Rows from block 3 of a small image classifier, named by matrix and row number. Rows with one number belong to one channel. Each number is 128 + 24 x the weight over its row's rms, rounded and kept within 0 to 255. All counts start at 0. Numbers have three digits each.
Before each channel's rows are labels from the 100 images, of 14976, where the channel reaches its highest value: "patch colour" is the nearest of a few named colours to the mean colour under the peak. Only what is clearly more common there than usual is listed. The data: photos of plants, animals and fungi (iNaturalist). In brackets: how many of the 100.
# convs0: first 3x3 conv (model.blocks.3.convs.0.weight, 192x192x3x3, standardized in use, each kernel summed), inputs 128-191
# convs1: second 3x3 conv (model.blocks.3.convs.1.weight, 192x192x3x3, standardized in use, transposed, each kernel summed), outputs 128-191

patch colour: black (27)
convs0.96:093146128077160121135135113098168133085090067154112145164137135123120120123161183126142158112108144101138118148099165099118142139122134105110147145153115167154109156135125137118106070130126149
convs1.96:130117130152136130146146133107132110128149127096086112182105168096142102144111152137104129103135115128108124107111134118127143147109111133135145161129109139178104154094134123150079142089088110

patch colour: black (30)
convs0.83:166111145139119129177151118140043134141132155169185123139137118132122124076143111163109096114142138157110152161123119099053151111117120150112095130124136095127120108153125090109120145174130125
convs1.83:154111106120164064162132138130135149140122146143191134131141160099143165120136137063147166149161116133126103129127117166141103120138146124135088097132100097114127114115099151078123114185136140

patch colour: pink (27)
convs0.51:142160187125137149136147125109068145117127146150146112096122137133136127145103145167138180140132096109105129160140106109109124113136125096113183150120145104151158139115128120168168099141111096
convs1.51:160138129089105134132096135120159112091125140151095102134150152124149112142133126125176091143106129145129129099134136092119133124144115106097117129157156159115151098139130068169123161115133134

patch colour: white (26)
convs0.82:094110110129148115082143094167072120136137147119160099166104050131166123162151141109132107137118093146113126108114105146106122105117122129124188170125127127149166143136125112130151139125111151
convs1.82:115144078122154108069144111111139112150154116103146091118114128136152148141124136159161152128092115121123158128134136142134101106121148144144132118135127124139138135118134113138157144138150088

patch colour: grey (74)
convs0.113:110125112167093114111144129110055162127145150143128145116104125135122136152091135121110107133162158117106137160155144112101140147138129124135134160108124170160149132113103107081118156106118131
convs1.113:118116112137140100152145132141144125136133146128139152108140105134140101085141116128178186116143133143128157121148165151097101145147120099207110139123140135158146135120141158065121152145113056

patch colour: black (31)
convs0.31:198116150132082104113141156131089128160125123145166131163079152139099148132145139116120124122140148117107133119130082086153142156130119157125098125115112152116153123122120116131158076182124102
convs1.31:102116167112106133119137120141142087136123157167167104140144141078107133114100140139121180117101145064130103144082092169100128122132103131110110128131117102098136102172156099083112141159111180

patch colour: pink (33)
convs0.175:157130126130092107144139116104114116095139160091144147133150150108141165106148130138132146149098109125124166127123137088138191109104136124140126140138104123142136156122089116140096145144154144
convs1.175:135155109162106104134147113106140122127115102114150110167088133153147186136107133131116136088121110113109145091135128101121117125116094107091096143087152192140081140119160098133094142151144123

patch colour: brown (58)
convs0.160:088128098146174133146120135140151119115117109160130153122118164112136127092122126156135119145158084117123132122098142133096160182130134114142141125151142155128130179111108156098093123165114125
convs1.160:123120139156146109121126100101144110126135168126102114113136116206134117146122140117114112091133158140168142157149153146120137172137145109157119159104129121127136152089142128091152119082102108

patch colour: pink (30)
convs0.182:098115150151133133202098101130126143148143173129137129153113147146142100129131128127159113097139115136107169123119159135138133103133177116140090170151126104171133156152104122119160166107140110
convs1.182:157136131121154095100138143127102178123136122135134107109126101135120163124136124110162142147169142114084141118075137149151123149100135140137122135150148153156131146169145139152114134156111167

patch colour: black (27)
convs0.84:147115105100102070153145149119145147120112168088119205138097113099169109142097118156106124129153140132115105143131156128156127156128134088104112078135130133104127141158126123118104166117115156
convs1.84:168100097142114136104089124183123126103102145117152118100086122125121167175104099112122074122166120105185158145104126127078153142143112142123132159148138103143096144115113165077127131137159147

patch colour: brown (49)
convs0.26:216120103120118099170105131108113146112082101127149172133119063157135117156141108117121157127131129166153121135159123082147145122083119122149102150177140118153137139129133116142154075161178122
convs1.26:126177124122130160160130135111116118129149090122080145132120141136175106106151100169146134162126129125103123124095084202112135118160153141101140105121121113131139079123135123105111119142089159

patch colour: pink (30)
convs0.174:142124147124116128128144150112151090135094163112118142107135147182128116145155117184097157126115180170117116129078137131112110136114149112112091133117119158149159114101160131110139106158139080
convs1.174:167179160144149103159160125112105093133140157151136113118121113122161159114102103099123093132151141133137108105145158096119129117132122088110084122146116121157127129159118131091166157142141146

patch colour: brown (50)
convs0.136:151127121092131134147133157107068126143138151176139116105138163107151188120149128130152146118145135125104119137140120115114145140110093107089152101127146210160128142091121128087131071188119104
convs1.136:134145137126110197121096127084113091135104137147095134107127122124138100127142093151160130148119096116129092160141158124158150112092102097084108116146107120125123150146154145154135138117153200

patch colour: grey (71)
convs0.122:145179090131123136212145136158093118145128129182140124175138069095136106117092107142116085143142133126151092109148121113118142117141133109148145119147078166103174126130101161086088164132128118
convs1.122:149135154138092120144111150116103128110138107174116102113122125107122170121137083143125119127128112097137130110106171167118141111170145115164120107132141094129111126124163105068127112125172176

patch colour: grey (71)
convs0.180:102105108105083122139124112139160115092127119125119144136117198130119113165080126142122120082106101134110132134161088144081153084161136115123146156161133161104132149140126138102143155118123196
convs1.180:119134099129120085139144110104133120107091122139146117114133065148137171143140121115137061148121150136136173130090126115135109155126121140115128152116127080094068142127138116110135134066094088

patch colour: black (34)
convs0.89:157145149104154104133135132122079167156170122155122129143118125134150112105126196123129133146105169138167174156112104165122146138172149137104113111086145133124122120115082120134113120120107074
convs1.89:144148167087121158147158146130119097138161102120144106181152162129103178160171133130108141156193111125154140152103166151147126126135124137095140070144159140100115132151163146101139140108161150