From a checkpoint of a small image classifier: held-out accuracy 62%, 13.0 epochs.
Rows from block 7 of a small image classifier, named by matrix and row number. Rows with one number belong to one channel. Each number is 128 + 24 x the weight over its row's rms, rounded and kept within 0 to 255. All counts start at 0. Numbers have three digits each. After the name is the row's rms in percent of the matrix's.
Before each channel's rows are labels from the 100 images, of 14976, where the channel reaches its highest value: "patch colour" is the nearest of a few named colours to the mean colour under the peak. Only what is clearly more common there than usual is listed. The data: photos of plants, animals and fungi (iNaturalist). In brackets: how many of the 100.
# convs0: first 3x3 conv (model.blocks.7.convs.0.weight, 384x384x3x3, standardized in use, each kernel summed), inputs 256-319
# convs1: second 3x3 conv (model.blocks.7.convs.1.weight, 384x384x3x3, standardized in use, transposed, each kernel summed), outputs 256-319

patch colour: brown (55)
convs0.233 113:129092149118147109131119152150084114182119143075152095154141144120115165148084159098167140112090120134095087109133123133113097120090120166130145132116160145136153151136116138144135128144146134
convs1.233 101:158101160189166162110136147120122099092136135115201080139115098129093135136125153157115157129121141121122134132130124094135113116096099112137144088138123145113144127139127156109128136138139145

patch colour: brown (51)
convs0.120 108:119142093089097167120159137105120172148152105148123159169148162151125117115111088127126122136105114150141124151172113172166117112058114144155111155136122125142059123143124066093122129167121073
convs1.120 113:096131096136118117112144156100092111135131111123138145140118130136128135164101130078144140122128130156145145143158116138112170151090133085143172160126123126137098111146175114162166089123102123

patch colour: brown (53)
convs0.4 092:123122124151099087078136112095099140131142097153109105154129103155144098122186126126129101110127108123180089130131112168136146156163161146116083131097140117136089134156103130167103162146120100
convs1.4 101:117138089125121111125150156128126122105101129129123093154176111101128106079187118151174102156125122119128128129110109149147150139160139104088124115127082137143141164110174132152084111144097141

patch colour: brown (58)
convs0.215 105:154142145145141105131146143115132093087129124104129145100158143106139145124136150179129146134109142152135149096154104108104133155113141151148130160138164108170128113118116122161106156130173117
convs1.215 100:144091127133132125113125135128120148086127140117159138172133121126143105118155159122124084140140140160111095094148130142128124134102117140125175123138163083150125118130122127089148158114117131

patch colour: brown (51); black (34)
convs0.114 114:141077120111136120138139128181127087131111091122120138128203118124144101120101130132098138141111159112117124110122137126151156151172128127156136171135193144098145112133151150104145142124126139
convs1.114 114:138110122121112095089116111196174116080116131114105153124126125108123115106121133118162136133102117113145089113123130118125174092157119143154131154119144130166154134129100135107168132161132108

patch colour: grey (76)
convs0.80 084:193141146155105136120137146140188135137085183163137105111109147077159109121126140128178115161178126122125141102138131127097128131128120109139106117123106144135095096107213117110109141129137135
convs1.80 095:093164120112118178131054110064100114076064122142096188089146146118131145121150153105118105098122135117118121111134126131120115152149132130094124176107128116154134099121151144155117106181134149

patch colour: brown (54)
convs0.105 094:077133149161146079149146087134109128145131128137109127119171147105166151134102104139117108141157109123148117136143156098095091111141126163108119113064109145101147172091143109122131083098086138
convs1.105 108:123122167093120119132123084150106126155139125103112157121101160147128147134088128155119131118086137111151137122128160131125129144091122137111135158134144099067091174104100117149133126097137130

patch colour: brown (54)
convs0.294 101:127125137178146126172113091177140125147088143137124118085118139112128149124095123128125113102137135091095168109172135124090158098084101108121107123095162117135164060142110157127128142095103129
convs1.294 101:154148111157115110115125108162148122153127133118124177146159139098157162134122078109144088120111130121136133123139091110110106115182113116145146145102149122134157108144157148087144108119124143

patch colour: brown (57)
convs0.306 092:122111125136136130138133072125151108149134143114214109122141185129111144115090090125115116129124142084134125106132175128137158095108120096134136126158122089120187147147138132148122122089151131
convs1.306 089:140102150135144152116128114156097130119168107143146096090145135102135163124050098130133123115133138134139132143122116129145109114118150151126092107131141162146113130103124173136139112089138142

patch colour: grey (75)
convs0.144 097:128108130111065167138134165114157152127110165139130087142157112145133128121108194129133085136151141152075071124106139145114131127084121136155141120154118117155130160137164127112152126109151114
convs1.144 103:100125111119118086087151123092112139126164118197143105139143148126119126107121130122140117121165161131108112124114164097162123106124124135112123096111147108186121117154114094131075109117109156

patch colour: brown (56)
convs0.334 090:145105137098143080089099166196112146146161140101128087092123079130127139151101118150106122098121099130104118119139121174085137136117137117087106148141134132149149124131125135121164142174125103
convs1.334 091:098104133154130121110116100123112121122136115143133132084117146118191081137121140127185129107139118151082089147166141110109139098091121148112135117121110113115094097120161125148157136125174101

patch colour: pink (26)
convs0.138 122:135106112132113110111107125119124103142143064109109160117121141151179092140126138119140119133120135125130132093108108156134152172150111090121116102136172142115156157136126108143138113117156113
convs1.138 115:117142127169145107127138128123108107137151136130124123070163106135111130133144150128129107100130149150058104121098107090140133170123115177175143099173122117129122080104117164134142135132160140

patch colour: grey (76)
convs0.377 108:096169141154128095122154110146148102117141150143083148113116127080161112125153151132153071131138100120125111127123108101102166127129137134155109120131132141127145120137146141123166151161158137
convs1.377 111:101116101125093086116130105122142130113091110125118151157145103157144116120147176114143129122142115088113183107100118124113145156133121128135124182084113103105191099110140093148197111108145137

patch colour: brown (51)
convs0.302 106:099118109125130129129173100131127100101103133112137145167118146135153094140124149120083110148153131124115123131112164123117159144145139136134109160113151145106074131140133097140099131131131104
convs1.302 107:139148133133127085133136120077087139126132135070179142129150122149125150178100132116147084134135151152133101151124134134128094116125108108114135128148144096105053147143142093140113153101118136

patch colour: brown (49)
convs0.60 125:161123115129141165133122146127101153146158122136147161149134137163146120102021116121119105156132116142011142166115148117135160135081151150151110121138146159148106084147145139149052119113116097
convs1.60 113:099161146117130099150137142127172123150139111173131116124136111106166132161079132101162152124147109115068126124158107107146143095121106140104122155117133111129111128109121117140099154144091141